config.yaml
model: "self-supervised image encoder"
arch: "swin"
norm: "layernorm"
norm_position: "pre"
mlp_ratio: 4
patch_size: [2, 2]
depths: [2, 3, 3]
residual_init: "scaled_by_depth"
muon_scale: "match_rms_adamw"
momentum: 0.9
nesterov: false
orthogonalizer: "newton_schulz_5"
decay_fraction: 0.2
final_lr_fraction: 0
adamw_weight_decay_other_params: 0.05
Rows from block 3 of a small self-supervised image encoder, named by matrix and row number. Rows with one number belong to one neuron. Each number is 200 + 20 x the weight over its row's rms, rounded and kept within 0 to 999. All counts start at 0.
After each neuron's rows are labels from the 100 images, of 14848, where the neuron reaches its highest value: "top examples" is what is common among them. Only what is clearly more common there than usual is listed. The data: photos of plants and fungi (iNaturalist). In brackets: how many of the 100.
# fc1: MLP up (model.blocks.3.mlp.fc1.weight, 768x192), inputs 96-191
# fc2: MLP down (model.blocks.3.mlp.fc2.weight, 192x768, transposed), outputs 96-191

fc1.5,214,233,202,194,230,228,191,177,199,200,217,198,210,191,181,185,232,207,200,207,217,215,232,193,209,207,176,214,208,223,222,213,217,220,189,198,197,179,198,214,211,205,212,158,218,187,175,234,188,224,208,220,231,211,226,187,199,190,161,142,191,207,182,201,186,177,207,158,203,163,191,194,233,218,184,189,188,193,195,177,180,185,216,215,204,178,196,203,215,206,183,208,220,194,235,198
fc2.5,180,216,193,234,226,225,186,223,194,222,228,207,234,199,217,201,179,184,167,187,202,190,180,171,162,205,174,175,217,201,229,177,212,185,216,175,232,183,187,200,185,185,206,195,220,206,227,230,197,223,194,211,180,223,205,183,206,179,170,206,199,218,203,195,196,248,189,185,186,227,193,195,165,213,201,210,216,202,182,232,175,206,208,206,174,190,187,250,153,217,215,189,194,194,167,191
top examples: order Ranunculales (27)

fc1.763,172,176,201,207,201,182,207,185,191,220,185,226,220,203,178,226,186,191,158,215,170,211,212,226,194,204,189,201,216,179,208,191,209,209,173,214,202,227,182,183,218,148,186,216,174,220,185,227,233,227,228,161,175,203,220,173,189,183,188,168,210,213,234,221,204,208,180,190,220,203,217,201,203,180,182,189,191,213,209,201,201,200,191,174,215,185,211,194,209,213,170,212,224,227,191,192
fc2.763,219,190,167,197,226,157,199,234,181,203,177,207,191,207,198,185,183,212,225,209,180,195,202,191,207,197,180,216,188,183,206,212,224,197,178,211,192,199,191,199,229,222,202,219,180,221,205,176,214,225,164,211,225,192,195,184,201,205,178,209,195,242,184,188,220,171,192,197,189,197,205,201,205,165,211,165,179,196,234,202,214,213,217,222,235,181,179,195,229,162,226,226,221,187,232,216
top examples: class: Liliopsida (33); order Asparagales (27); family: Asparagaceae (26)

fc1.226,171,202,204,199,227,207,183,225,182,201,226,250,181,179,159,194,202,219,181,202,191,237,198,211,209,189,201,168,183,194,216,227,196,208,167,200,186,172,226,245,191,221,188,209,185,228,187,197,155,184,206,198,194,206,253,181,175,191,203,204,217,196,195,216,183,190,224,182,206,183,200,196,198,196,211,200,199,190,227,180,209,186,200,193,216,202,242,196,206,224,194,193,185,210,221,211
fc2.226,209,230,175,168,190,205,199,193,194,187,250,172,202,218,217,204,212,216,180,227,206,174,226,211,196,228,203,186,235,199,190,159,217,162,178,224,226,180,166,175,205,205,211,156,219,217,200,188,199,211,214,203,226,181,146,180,225,203,199,224,154,203,199,193,192,194,213,202,207,214,214,214,207,185,170,215,211,215,210,177,213,180,175,214,189,199,194,183,175,201,208,205,203,190,187,190
top examples: order Asterales (27); family: Asteraceae (27)

fc1.762,148,225,263,174,210,195,225,221,199,185,223,188,191,208,183,181,163,216,213,193,187,191,211,203,191,210,184,235,177,199,207,193,168,212,183,191,210,192,210,195,179,209,185,218,203,155,218,211,230,171,174,190,183,208,238,188,196,210,234,184,211,201,204,182,204,192,174,217,194,196,183,208,213,224,204,250,222,206,193,149,198,186,183,197,195,202,238,163,174,197,212,224,219,201,174,215
fc2.762,224,203,202,204,192,188,210,200,200,205,178,195,200,238,227,203,185,208,155,192,175,187,214,192,227,208,165,204,188,199,203,201,247,181,201,199,219,224,203,190,227,192,186,160,220,249,193,205,209,219,160,213,196,209,192,191,216,195,203,162,234,216,220,187,203,185,189,189,211,219,198,216,185,158,183,185,179,207,176,205,165,204,169,171,194,207,199,207,235,200,225,221,200,215,217,175
top examples: class Liliopsida (27)

fc1.302,173,161,169,148,206,195,196,200,213,200,194,202,208,158,190,233,225,198,226,192,191,245,212,222,226,196,224,190,181,198,221,218,219,212,191,201,201,240,179,207,192,184,192,196,189,178,223,237,206,175,182,205,167,172,211,222,196,197,219,186,174,158,236,211,207,194,195,196,201,185,214,176,214,197,196,212,210,212,193,169,209,236,219,229,199,179,227,176,212,221,201,188,176,227,209,209
fc2.302,238,181,195,192,205,192,203,207,185,209,150,207,191,225,202,220,175,201,191,197,165,157,237,188,207,176,223,179,210,191,211,192,209,186,198,223,177,198,162,169,220,204,213,223,210,200,219,227,198,240,199,198,233,194,231,186,185,176,203,197,223,193,204,188,209,205,214,181,206,191,193,207,198,172,218,176,176,190,205,201,169,185,194,207,196,203,224,255,244,201,183,178,161,184,197,196
top examples: class Liliopsida (27)

fc1.719,219,206,211,188,202,205,171,209,168,217,209,160,219,185,184,199,211,211,210,185,187,217,216,176,167,232,190,199,228,171,214,216,196,195,205,183,195,181,182,188,188,226,234,176,208,255,218,229,167,203,173,204,188,232,195,183,218,165,195,204,204,208,195,217,227,218,236,193,202,198,206,253,220,188,182,203,217,209,200,165,186,192,200,209,187,246,178,178,181,216,200,201,217,228,188,196
fc2.719,174,187,172,207,207,221,199,186,217,181,223,190,199,170,194,192,189,174,223,227,197,171,225,224,180,149,240,197,199,229,204,181,204,165,200,217,243,169,213,245,205,169,179,213,177,179,177,213,206,166,206,186,235,174,194,186,175,218,232,219,183,193,196,171,182,200,208,197,190,215,227,152,220,211,189,198,219,197,198,212,206,192,207,182,201,187,213,238,191,209,178,178,200,200,180,222
top examples: order Ranunculales (25)

fc1.298,206,172,198,192,193,198,174,165,188,227,208,209,178,215,197,185,229,204,168,221,176,229,200,234,209,212,179,224,199,182,205,160,194,245,214,171,213,186,191,200,203,230,178,243,224,226,186,212,198,227,197,190,191,174,216,174,194,203,179,220,218,218,189,203,164,220,220,223,185,223,238,188,209,201,194,191,204,192,190,195,210,199,189,187,226,180,203,224,193,174,188,202,237,236,238,194
fc2.298,168,222,168,190,204,206,219,186,190,224,194,197,170,186,161,203,185,198,208,186,168,178,204,215,218,210,203,212,236,204,210,206,227,187,204,214,214,212,214,197,171,149,180,204,162,192,190,190,248,179,183,215,202,220,209,155,183,219,216,187,196,206,217,184,202,166,215,175,210,210,198,211,157,171,165,197,227,211,187,203,221,219,199,205,228,179,172,216,209,220,202,203,209,189,234,206
top examples: class Liliopsida (26)

fc1.527,237,203,204,200,238,168,201,185,164,220,175,187,230,207,193,156,192,193,221,230,193,206,194,183,187,193,163,238,170,227,190,200,205,211,194,212,216,181,180,195,214,212,198,186,246,206,189,213,232,189,193,220,223,209,221,193,193,194,178,170,205,206,164,229,208,234,206,199,225,215,197,199,206,223,200,165,187,196,190,171,190,211,194,216,210,187,236,213,211,203,199,183,214,147,230,183
fc2.527,217,182,211,220,172,192,195,156,184,195,192,213,214,202,220,253,212,190,202,194,199,206,183,200,226,203,215,223,227,237,217,174,191,216,203,202,223,172,202,230,203,217,200,237,142,195,226,184,181,174,204,191,182,222,203,216,190,190,204,228,168,195,191,226,213,178,231,190,210,208,204,201,188,164,222,188,196,196,164,202,176,205,152,184,180,206,232,217,188,223,201,184,198,217,161,197
top examples: order Ranunculales (27)

fc1.501,209,227,192,213,193,177,210,216,199,191,184,194,196,196,196,158,227,196,223,206,224,182,235,233,216,205,195,230,223,191,230,169,192,192,187,191,163,223,206,199,211,198,163,193,211,219,177,200,205,195,198,226,221,212,174,218,220,172,179,186,209,219,211,227,179,171,207,195,189,190,176,193,230,205,175,192,186,196,203,196,189,195,227,196,205,187,177,210,180,204,189,175,234,134,198,168
fc2.501,207,186,190,201,215,180,219,191,214,205,177,220,192,208,222,208,221,175,196,176,216,176,190,219,204,202,213,171,236,203,217,206,157,217,206,202,189,206,200,230,206,196,162,189,171,194,198,226,163,187,201,196,164,207,205,177,191,193,160,184,189,186,138,215,246,216,218,241,216,218,217,209,216,171,203,160,203,223,175,181,168,191,186,172,175,222,245,198,159,182,207,213,204,193,200,198
top examples: order Asterales (29); family: Asteraceae (27)

fc1.257,217,190,185,192,220,208,210,190,212,219,159,147,209,182,221,191,195,189,197,205,164,197,182,186,206,199,229,237,194,156,176,212,188,210,156,200,208,198,187,184,210,176,211,164,208,235,223,224,184,238,197,178,218,225,195,211,229,173,193,203,216,208,203,195,204,204,194,197,203,195,224,207,220,218,232,176,178,256,194,196,186,217,187,190,217,150,167,178,224,181,255,180,190,199,222,237
fc2.257,190,225,197,209,188,208,180,179,166,168,204,184,196,241,175,189,216,222,175,189,190,167,175,206,203,219,200,170,210,202,220,179,225,174,248,213,231,191,195,203,180,200,200,196,181,223,219,182,169,173,229,185,239,192,204,216,189,218,213,189,171,219,215,190,206,209,205,197,230,197,178,214,187,203,158,215,205,171,216,175,221,182,208,227,185,253,204,217,169,222,159,184,177,206,196,189
top examples: order Asterales (27); family: Asteraceae (27)

fc1.437,218,168,223,209,189,209,206,199,207,226,181,243,172,210,216,192,165,189,212,194,212,190,200,215,232,176,225,218,155,203,155,212,210,235,201,209,173,196,195,190,227,191,182,221,190,191,195,201,182,173,231,185,192,177,207,217,197,190,191,175,209,219,209,218,200,188,217,209,189,191,189,232,239,189,197,191,168,215,228,212,212,236,192,172,248,187,179,201,210,186,207,225,200,214,198,193
fc2.437,177,181,213,209,211,200,218,187,204,171,215,199,204,200,226,233,189,222,193,200,185,176,220,232,196,195,215,190,212,212,218,175,208,175,221,226,230,203,208,212,204,200,196,234,195,182,210,195,203,194,200,180,216,187,177,185,168,226,243,239,152,186,199,200,204,208,198,203,190,229,208,179,172,190,178,223,215,194,164,245,195,193,171,200,175,230,210,237,174,214,216,231,212,202,189,218
top examples: order Asparagales (28); family: Asparagaceae (27); family: Cactaceae (25)

fc1.10,172,184,211,195,198,203,200,145,206,209,165,140,254,174,205,164,211,191,218,153,208,194,192,174,205,215,181,226,191,196,177,206,205,208,192,197,233,183,170,193,176,218,231,201,225,220,198,207,209,217,217,203,193,208,182,243,221,161,210,193,200,211,204,203,203,192,202,216,215,250,203,202,220,208,195,210,170,203,213,170,181,222,203,205,221,167,187,207,203,191,197,192,223,210,211,206
fc2.10,215,218,206,189,228,183,222,182,196,221,214,199,176,176,217,171,207,190,177,249,216,200,197,208,181,229,211,194,220,166,193,206,222,170,233,197,253,186,206,222,214,185,240,168,169,207,224,226,161,169,195,209,226,240,172,201,208,195,189,198,158,205,201,218,208,196,188,185,203,213,195,195,187,190,184,238,223,190,203,171,196,173,205,209,210,185,194,205,195,226,193,157,201,184,204,200
top examples: order Asterales (27); family: Asteraceae (27)

fc1.482,171,229,233,199,184,183,185,178,208,171,219,220,200,194,183,176,187,218,187,190,193,238,214,205,166,200,202,183,181,207,200,210,171,205,186,167,232,208,212,205,175,215,158,187,191,202,216,218,200,191,218,185,252,180,214,234,196,180,176,198,202,203,200,192,191,174,196,183,193,202,205,185,195,178,217,195,221,211,223,217,185,234,184,246,205,191,173,231,222,191,190,182,211,207,213,213
fc2.482,220,177,190,177,211,187,191,240,222,214,178,217,190,200,215,200,222,180,202,172,202,208,191,205,222,194,191,209,224,203,187,203,234,179,227,196,218,247,241,196,216,167,186,210,232,221,188,217,183,225,168,216,213,234,200,231,200,210,216,162,215,238,207,181,206,178,182,212,201,199,194,186,223,210,177,236,201,214,199,178,187,197,204,189,187,185,188,202,206,202,200,226,226,220,233,195
top examples: class Liliopsida (25)

fc1.137,215,181,226,187,208,165,205,215,201,231,208,222,189,160,187,215,235,206,200,197,204,206,220,204,200,212,195,188,206,187,171,198,229,205,200,181,212,217,172,216,237,209,216,196,199,220,194,199,223,224,180,184,178,218,172,180,176,193,202,173,202,211,197,164,182,167,203,219,183,193,185,189,226,166,164,152,159,203,198,213,201,204,174,230,181,220,192,194,159,183,229,218,169,210,216,207
fc2.137,231,207,183,193,180,235,165,222,195,172,208,188,218,207,235,192,202,184,207,178,170,235,190,180,207,207,197,206,202,207,224,191,177,237,249,199,192,205,220,207,181,190,185,189,202,178,220,205,230,210,221,217,177,195,181,166,188,186,229,241,222,185,198,210,194,213,211,195,191,192,218,207,208,208,194,265,249,197,189,192,216,198,233,199,165,188,207,211,226,203,178,186,257,189,179,173
top examples: class Liliopsida (26)

fc1.162,239,244,197,191,217,174,188,227,215,244,213,195,212,204,193,216,207,212,214,227,241,191,201,204,200,199,183,213,181,236,214,214,219,205,165,192,153,174,208,236,200,212,194,152,179,210,233,208,169,216,197,215,231,193,233,224,202,192,167,189,209,208,177,242,180,177,244,182,188,187,212,203,210,230,193,187,189,184,203,175,213,247,182,205,195,183,206,195,195,191,156,190,225,186,196,192
fc2.162,182,172,198,216,224,204,190,222,186,195,198,196,227,181,197,218,189,230,188,190,193,194,235,179,159,228,187,162,238,212,205,176,225,181,196,229,236,187,168,199,214,180,213,202,211,207,187,228,194,200,213,206,210,227,198,161,196,186,220,193,161,223,144,235,225,200,207,178,184,215,212,196,178,177,166,183,215,168,187,213,171,201,222,187,231,200,209,223,191,250,193,199,205,188,187,225
top examples: order Ranunculales (32); family: Asteraceae (27); order: Asterales (27)

fc1.66,186,224,186,185,245,217,197,215,188,198,205,186,229,169,217,198,188,194,207,193,195,175,201,179,176,204,188,190,184,218,215,245,239,204,184,189,192,165,194,208,194,221,234,181,215,224,192,284,193,214,185,214,220,206,227,170,212,165,181,197,184,199,167,223,194,213,188,173,219,214,164,229,203,195,174,215,197,204,194,191,185,200,193,207,183,223,173,202,214,237,213,195,187,173,192,226
fc2.66,180,151,223,229,204,217,189,205,183,194,215,236,189,198,227,188,177,198,187,211,201,223,254,210,216,183,216,237,213,176,188,178,192,172,214,227,238,223,209,218,190,196,180,240,157,194,186,183,213,171,192,183,185,211,208,196,176,251,218,203,188,157,225,182,209,186,218,215,205,207,202,190,246,202,197,207,218,197,182,200,222,178,217,201,204,185,208,203,163,234,193,169,200,210,178,194
top examples: family: Asteraceae (32); order: Asterales (32); order Ranunculales (29)