python train.py --arch="swin" --model="self-supervised image encoder" --dataset="photos of plants and fungi (iNaturalist)" --train_examples=90422 --image_size=32 --crop_scale_min=0.2 --horizontal_flip=true --translate=0.06 --color_jitter=0.6 --method="barlow_twins" --norm="layernorm" --norm_position="pre" --activation="gelu" --mlp_ratio=4 --head_dim=64 --fused_qkv=false --bias="all" --qk_norm=false --parallel_block=true --inner_norm=false --drop_path=0.1 --patch_size=[2, 2] --depths=[2, 3, 3] --widths=[96, 192, 384] --projector_hidden=512 --projector_out=1024 --projector_hidden_layers=1 --init="trunc_normal_002" --residual_init="scaled_by_depth" --optimizer="muon" --muon_scale="match_rms_adamw" --lr=0.002 --momentum=0.9 --nesterov=false --orthogonalizer="newton_schulz_5" --adamw_lr_other_params=0.0029 --grad_clip=3.0 --steps=8500 --batch_size=256 --epochs=24.1 --lr_schedule="wsd" --decay_fraction=0.2 --final_lr_fraction=0 --warmup_steps=1700 --weight_decay=0.1 --adamw_weight_decay_other_params=0.05
Rows from block 5, named by matrix and row number. Rows with one number belong to one neuron. Each number is 500 + 50 x the weight over its row's rms, rounded and kept within 0 to 999. All counts start at 0. Numbers have three digits each. After the name is the row's rms in percent of the matrix's.
# fc1: MLP up (model.blocks.5.mlp.fc1.weight, 1536x384), inputs 0-127
# fc2: MLP down (model.blocks.5.mlp.fc2.weight, 384x1536, transposed), outputs 0-127
fc1.16 113:542513471532448477465480495518517550451521468490616469536509558479530495413530465492451489607518492526516539396472506431452479450510513540498575495516531583522526563491625569467493473507488387440552437412536507533515561515445605522448490454414435450476463467506430518548539504599415510485516410453499497510470393575557540500504505525408484476452488498441488556401390452491557536504573
fc2.16 094:538461536529447555436403546503503474510491532468551613416576377522548550501594470499564448485520550439426437440383519480484512416408491480524502458371544469469578548531461498510497482498454480492496549613477564491424566497521547426566607555569389547541560505460482524481375509486465505498495502590430508552499536507425507491466544419472552462493470518471479503540489530466394477434553
fc1.17 074:472483485472538523491460531506495484520483462455526505540517453471510544487420492506404469567533479498462486517470437510590533489542442528558503461486467476411499523490522607466550537479460505570444466517506501511586525581566533447524530573459561528526443477552606462505439472554446496498457525478427465458496505504490581443435535619510482522602517474503429539457427453554538532500417
fc2.17 068:553629490490475429456432474455558432463464514452589482536423462471479426502547588455625496508512453596429521474475515463570538568461562504462518458492498466563502530570553403550510530510481593516439543508491446498519480484491447518468458416572487517551494446457498539521510512426488442500544494469507437499436518431541483507557458462480614589405410511486412579448511482481459457426587
fc1.18 149:529604480474473472587590491430537462474529475445503574444584552463522431445501539443566432458471487459460575497453646451497465522528429453522372491537484435539505578444514503461505484539579491499479541526535507499567493372471456490551425457427566455508536509455474502474486484434389461528532512425526451536473573442520439468478519546425442479528563514497532520440432421528540475560535
fc2.18 124:413530475538530563540473483531529487480510488530523516583475521536498475501480432475455518504514570497533504517641416542555588552534566533407508518427478511544471475499525459538408471445460489473452542475431511510464489475477441542391576551548488460406513535449549446498518477543536518397490438514596458470541512576386528533520534471553501469470446511458458428426487547486474402493527
fc1.19 102:534521608464511518540481442486566509474478564526571546590553437445572437425434566444393566478463535491522488495546420465511417611471558515427530498431387417487540544456457494531477549565446499520418593504603449519521602505537556475625495525466464496492454591419497550515504532516466499478562516524491539490466457499493518483490511487545588480422546535539443478535559472445450469481558
fc2.19 102:523515429471520545601510574552497482430435488485536462503468566617468523520547512473570470487521478420646547457546465555595552506441390509602496560531513583550487496497487476518553567420588469501418511442420556523524393504508480454450519523553533513404575534499518466534487535514468470558471450459514570502502475553492470550505574403458418526561531519408545537446444462482519478458380
fc1.20 116:511516455528593432518540489580472553592441537492490470486465523459416445443587558448543484517502376491427445548472414448588482526527532519540397490547520535542613433517480536571465586515460477407551443563490482517633464530489563466480550558507569508567409529482447450441457462478537483511576521557472471580448505614420436611524601513507498489520531591561464476483538500484435429495537
fc2.20 128:476414424441458489500474506372512476540576494448615508534540528501435430538505537470443469507500557542577562505465440537521595514475455558490574407443545415444488485485573501403544471488508484486587531344540515466496434509448483609488497647498490410462542447516494488508503542544469589484494670495546512538523584606553460462476471502570487522505540517559417432465451485539521460509426
fc1.21 038:553503479542490571582516523551436515575415514477541597502492435458474513550508437560451467520543421501474490498444531436452502584540455536538641396568432567513488565636493519426510545486468484463504491493574386565421477492507471351427396594536475502403470546498420507464544466483528580560491468519512528523466516330387515426459519472553485473440483459596443522499417502522529502446428
fc2.21 031:419519517457424439451462492477556503423606450522494406477448474606511509469549498487527520451486588581510593457577442564525552476471568470476398536520546453467474434409473453475524463529517489483492496500443563459519540458453489568629573441462539509606449500543572443556412540516471426445498505467481419466490465585589469654487479548393523432432482504491451532535560531532431582480610
fc1.22 112:558531437518600539521489489600529477455446557511480456500570518530499406515459570468513516555451465573529518495454590448485506450609472462500476387497543457495417445462431570403425533558414396484527517449482417463406538504511660491467489547477521526426501514550442598525427462482509501476554454424518556471396462558510464462579552528508561496530453507436505529422461545444502453507468
fc2.22 101:425419457564467499481441506502483509468404427610615499444510524526506556509464453503532475468456504500479476432521422557585499498469486596503465488553479559564448531541541509450513533543515438620531536396503535539587562492396446596500587507459551547539526493573526578376452575596502491531458558524493466558529520437558545448452475539454513452451541458539567589456536553466572519398507
fc1.23 118:531505558462560522465513514580528447551498489486475495419397505463493471526501607452432393479507474523459599525544576482486387463438512533478493564532504482445467484568591485582529529560598562458502408482428501472462538584560511505475542412465508535442445522470516507516470489518504583405470570488482596469433384443526450494519501485480385550589583449526499519375476482525559546465546
fc2.23 141:499519450524476430590455460477546546472534516469536496490500515505488478463425528506531484545364478559496510536482453475517487508514484516494512429437521534494611429551455563523480453505481498536544430498485559472572508414509463560553499565518467477556508547436483501537574511448495492527460394446454549434512602492563480489512524541637576589459437530488489490477504399467529530529532
fc1.24 120:561447448453494469562478513457585457555511541447466538432400553583463460621446538448498586502527418429506512412513474604473501533452501461505567547428498485552511525548488500538548412481457467513484555446606610585530510511470468505511482495449526470593569573507548573450471559514494426462559500533573479450578525523485529462500570536459520504525564558530486436417521487622479499450405
fc2.24 119:514504519506586427569451450453495532430467592475441494543552484466472522406554495629434476543484509437515467554527497473527550485464548395476526439527511432516443545462470553501466539490507444460411466584456430415506423536613535513493484442527526468526498520558460513495543502441553596449486444510470525526475460443535456451426523483495411551371591360464564525530501498472564532485501
fc1.25 129:454516469384456565528529495492515468498489495512536525531471507548328531557562453577562544463521546399546522417394439499407438484564537547510504434418588474500546493516478524466476482441570504452520486548539564442526465485469597412418502548489522484501484520526477531509511521533519520545433452538497537490583409441511470590495458450521510485511520579512509507415581466487568477538492
fc2.25 112:549538442471517441598550493451445517508416502516497440560486492529552377452490598526383518463463494532525417523522490467568507540523525423475452509452496524480430489491469539587463562560463518583505540498419432478420516502602481467458469456488466396628498533507493534461537487464458531447534501530440550525493620558489473429402486502486498496526433511525509465591599466502519573545454
fc1.26 059:534452580456529498457409537436518583452550466510464434610552438492504512380540482475527496440575533506489540370463511409534467477491477456515466529519545540409556441551419549519551443540513508547485423422458495577500504525521580479401489475527414518539500497548574386456519566449345439476437439488523392541502509561449504517450506418433518542440457514513573496415558496530444593406527
fc2.26 069:531536522532575550440496542538500401417535599466554539490445450438510466505614452507490527460483453415486485564434535559419432487499489580531416455500478577493525605450585614476491520512622479478541534436507452499542568474508518541546515509448437454431568458457423570523413563428482466453542519477541485526564502490454535510514513522516542529487514518531459482520487525519457538575450
fc1.28 123:486486542529479480430444496551535438525495521543493441496587526459493515476470399549521557435475497447487516480547514483450496549553539388519559497418459429474541447584494465506481509581497494544426471516460528501517525465580408533479493495491434448458507505471441463397459481519495516453566536506547482565445575365557526527485427515493568547486640523493451487449559529590467421629535
fc2.28 120:510542441566555525438526462471462447524439459426486558465362491555558518512512437525509424544503549435450485528523547518574407565498489466504548447504540566487453515476503589496502513486598477611592496411470496485492432522487592489549481555515443562553566368508468542498500496380565555486472459485471509459427426529501506457532601545439536568462636573382512525642551597421625564420480
fc1.30 099:443450498500559538439566431562483439561530458475439433519502414421458539506503542540470631515469522501557465508448485526521474522603523472534452505509473509515512509479428548506499499507561480497480480514492550578472575475575500541514668557509433495471469509490496463468453407629509552445503452519387513514502485596521486513457507544452544480502527511579475479475370595459576541536437
fc2.30 109:576529495468431474513421546563466485503528484517515501433419474517591513476525474371572496552519517514528435479447517677502521493378452450522467451508636492503485516465396457477559391402534487464493510543553559498530439453470531574501513504462522523481566387486489453421436494546476432408554441528513428504515492557393590585499475534491483442476475686567480489545520536580543478456478
fc1.31 077:475556524513515627502527597528381435531493465483465449580525516456486430451475443479579471486571520523461439485513373471554397468536540393507544543405598556428463509478406423550486495491427466483470469544458494495650518438588546561497476519459625542505471506591567483528531488492500480497482543476525513488559540550568552513514406493508505511567480598603499478500547386450512483528465
fc2.31 071:531432535611550421496496413492510510484491489480515509498490469543436529488518522595560533554527508530527536456536626518421536487470477532505494471525531507597519438580558447475551497479557526505469543519453385512441495570552535472456451499604430447512553449546545486554574460509468511524587418477625489481521551482502368439514477497418488475395511412489511553547476497518480549392485
fc1.32 127:504558444408515447420437512531536558448482448513468542438473462528576446479506513469529485528431455499515514446530438496497459522478434506564518490510544470477494521511481460575486482479469507499454484450637507416510443458400463448517529549556553436475511469459496503488443528555425399534550504429514536505526555468429668439459515600483593519452505558546556475457517532539476468578501
fc2.32 131:524510518581562439576453531509473451445528551435491504503485514513486593564481575367494549416382442522512561631567563459516543533465456528492472489552427555525538529484477563481561442568531477528531498538433423480546498492464514458521467489545479465516460433455475479480484444411525505493449485468567508431520494572550508498554593503483518471531593479478504569392567506447518487565451
fc1.33 107:569495539442535434449579494433470579496502529543552512600575574429554539582506521397525505506446519571446500418491545517471470457513405488539548518459453507437434496496545513501537509500525515415565532468473528450476637568501557569465578479518483508446440469434619511581494471523400457521423505442497496534483507524466407603458488572532460515471568505466481577490424434579522487363468
fc2.33 111:498485584513497494421516468468439515597540515523600423457466532479467554502438485466483541479418487414625546449477553464538510525540494442483405445502479521547555497382465433482391541506429474477564511438517529497543540514584469369522505434534475554561583519469528620452622583469503532510515484440531507476642538443492519520500456427415561532483477462543462515555545525503503471489635
fc1.34 075:617458498518486527496525443459462428591464503447452437573426494486448538497482546554492613485505552390517495432500497478596468477527466552518447499461516470500608531437567497456513506488471469485495495510535578466503580506502454523455544456515449434501486610420449472503541506476540518509576573501465431373441453516406608497530548421498405446555471587467383472561468455474558536581428
fc2.34 074:387522479438457475475453508418486530457529548486525501485551422543524402488511390507517420550517510616489519488445523512485580484460524402609571518503497520404442522577590513529485510542487455548436535531515434535499457499510522477511447551465535530550480440574552555535474532459422403495453441484533532584476496535633526483524499482415483586433554540531569565436556512551571546486575
fc1.35 087:554480504496481449452411474502474522455526490471500444509522466583425551445537488493536528467564442475464509498524508531475494372502424525537505486405472555517580403392427560506482465471565432517529531460428549490454479517485527524560490516521572517503505493463601523480571469505484496591514431554517483531447502455464580482573599518523468454521512566489490530525466483528522415549559
fc2.35 085:476450565570484425455491506550541509528501448487530542478458468430540421467454529534469496563474502546472563497478473536451451454541467479507430576495467524541579475499488494502555529504467439536511466460493532518568533482480513409484448513546550423527483528442485503458512499516551376464542608492565469497455481535536433452454508502554516478525509535491549478444588405472394480510518
fc1.37 116:589493486424531528514545489474524471519495495448534528496508530486478533459505496547534556607468602444349417417436464571579414517530519478480505549469556525577459510465468427479400513509489487529520473465477537496522445485515532514387482509535580436627549433532451512511548587576455588464530485467488415481534423467434495449482484499464453489464505528500545511546537567514505463481536
fc2.37 097:483560449505540519516569505468461397524473470551558495482505443490535514546582530509536459452476468398583417492503473477387539472476487380609552454560514522535493585543476598482512519516483455576485536556512509537464559514544508550528397475519469504473603504512486520443461456457518433496553487421533428551474448481512518542495530435483579451501489437573600534442531451560507483449490
fc1.38 028:462446510477518503452548434529563436501519430472492518545441559586475567543500504537559449420537488514465564579485459479470360541503440472590552452506527514414616479468454454533589499531489427468480403449553418436547496525432437540497479556527534444501472498517598532500489555563494544553448403419467377504522530535456478495460486645527460419426544491455503489567482540504520457477525
fc2.38 030:525488393495488510569404462486481446498521456439610516591568500518512378442521508433449520568541592509464517434494522482522506409518516446463547553527463537521535538451575510474403576486491528599442486544457610533429592487504495574473474419413468444452472438470496509535533432372474520549539542511555455539474501523553508523586511444448565508522513618487449481397470491464459527514576
fc1.39 105:637575506434532418392470536556543595507572489442506529458463444587448514486455461487496535644500467455538503567528501583510489434448568556538454453541514458462447539496492446464490524501529522520555499506528479531432561578415503467578503503517446557460532461461533516374489590554453506458480481427549485444445539481534412467542533374452547552514449437487554563487462566576536503436519
fc2.39 112:497423527488407470474404434497467582485471460538472551557568533497595504494512476496453471477646578514424456486519591496491456556520425488463535550464505436621502568580476466429583491496518541479452501564467472552466507494609516516562434451533429512514501528533471438531412461521572603563525464563589559545437523471521612463488403434510500494601449548490411535436518511524544481495578
fc1.40 072:477402533470421480528504520556490490497511360489504460509526493496525476482459447452476410490476515580583486513553512408458425491551455562481499523571461415501498575474487548490552471454508502574482459458571472500476494506439529456416509576556519474519480504408496439519518511441555444415590570508476568434479544415436366537483495531464529575485525490422567500519575505519414465402398
fc2.40 084:463498558497568465474483537475461518524536523437487526551539467461456512479544450468512510481469442492499518589514388432493517525555479434552487423365418473487511458506494519429574593527470436500519462527469536591472503487521442501481562520480510518575502426490478531537550448501554503460525524412574450542559479515541409534513521431502586523490467461514548520558508631446470496560479
fc1.41 077:500461553453624443507541410532516418537484520516509555516518449488509459539524509416457524550567642396540478500518540553546424527433492489566527520531551436505619547532496431524456543467512505497552562570577457505510428571494569524549559492591474499485509445491446388521526522455492528411543490511445520505437549552430558464524449559550504463481512499517520544543618436463521491443558
fc2.41 068:440513538467496539454431467415524509399522507507545461561424517452536561513567455575508514412450438582560592442480431549511539537518493499507476448614470527461600549424639505476505503490425463503407579481390483495555491462445430486532447430551481405530500558429461506428514495525491470599475498539536537475521510488615567523520510490584516499540420562415472510471490502441483454510551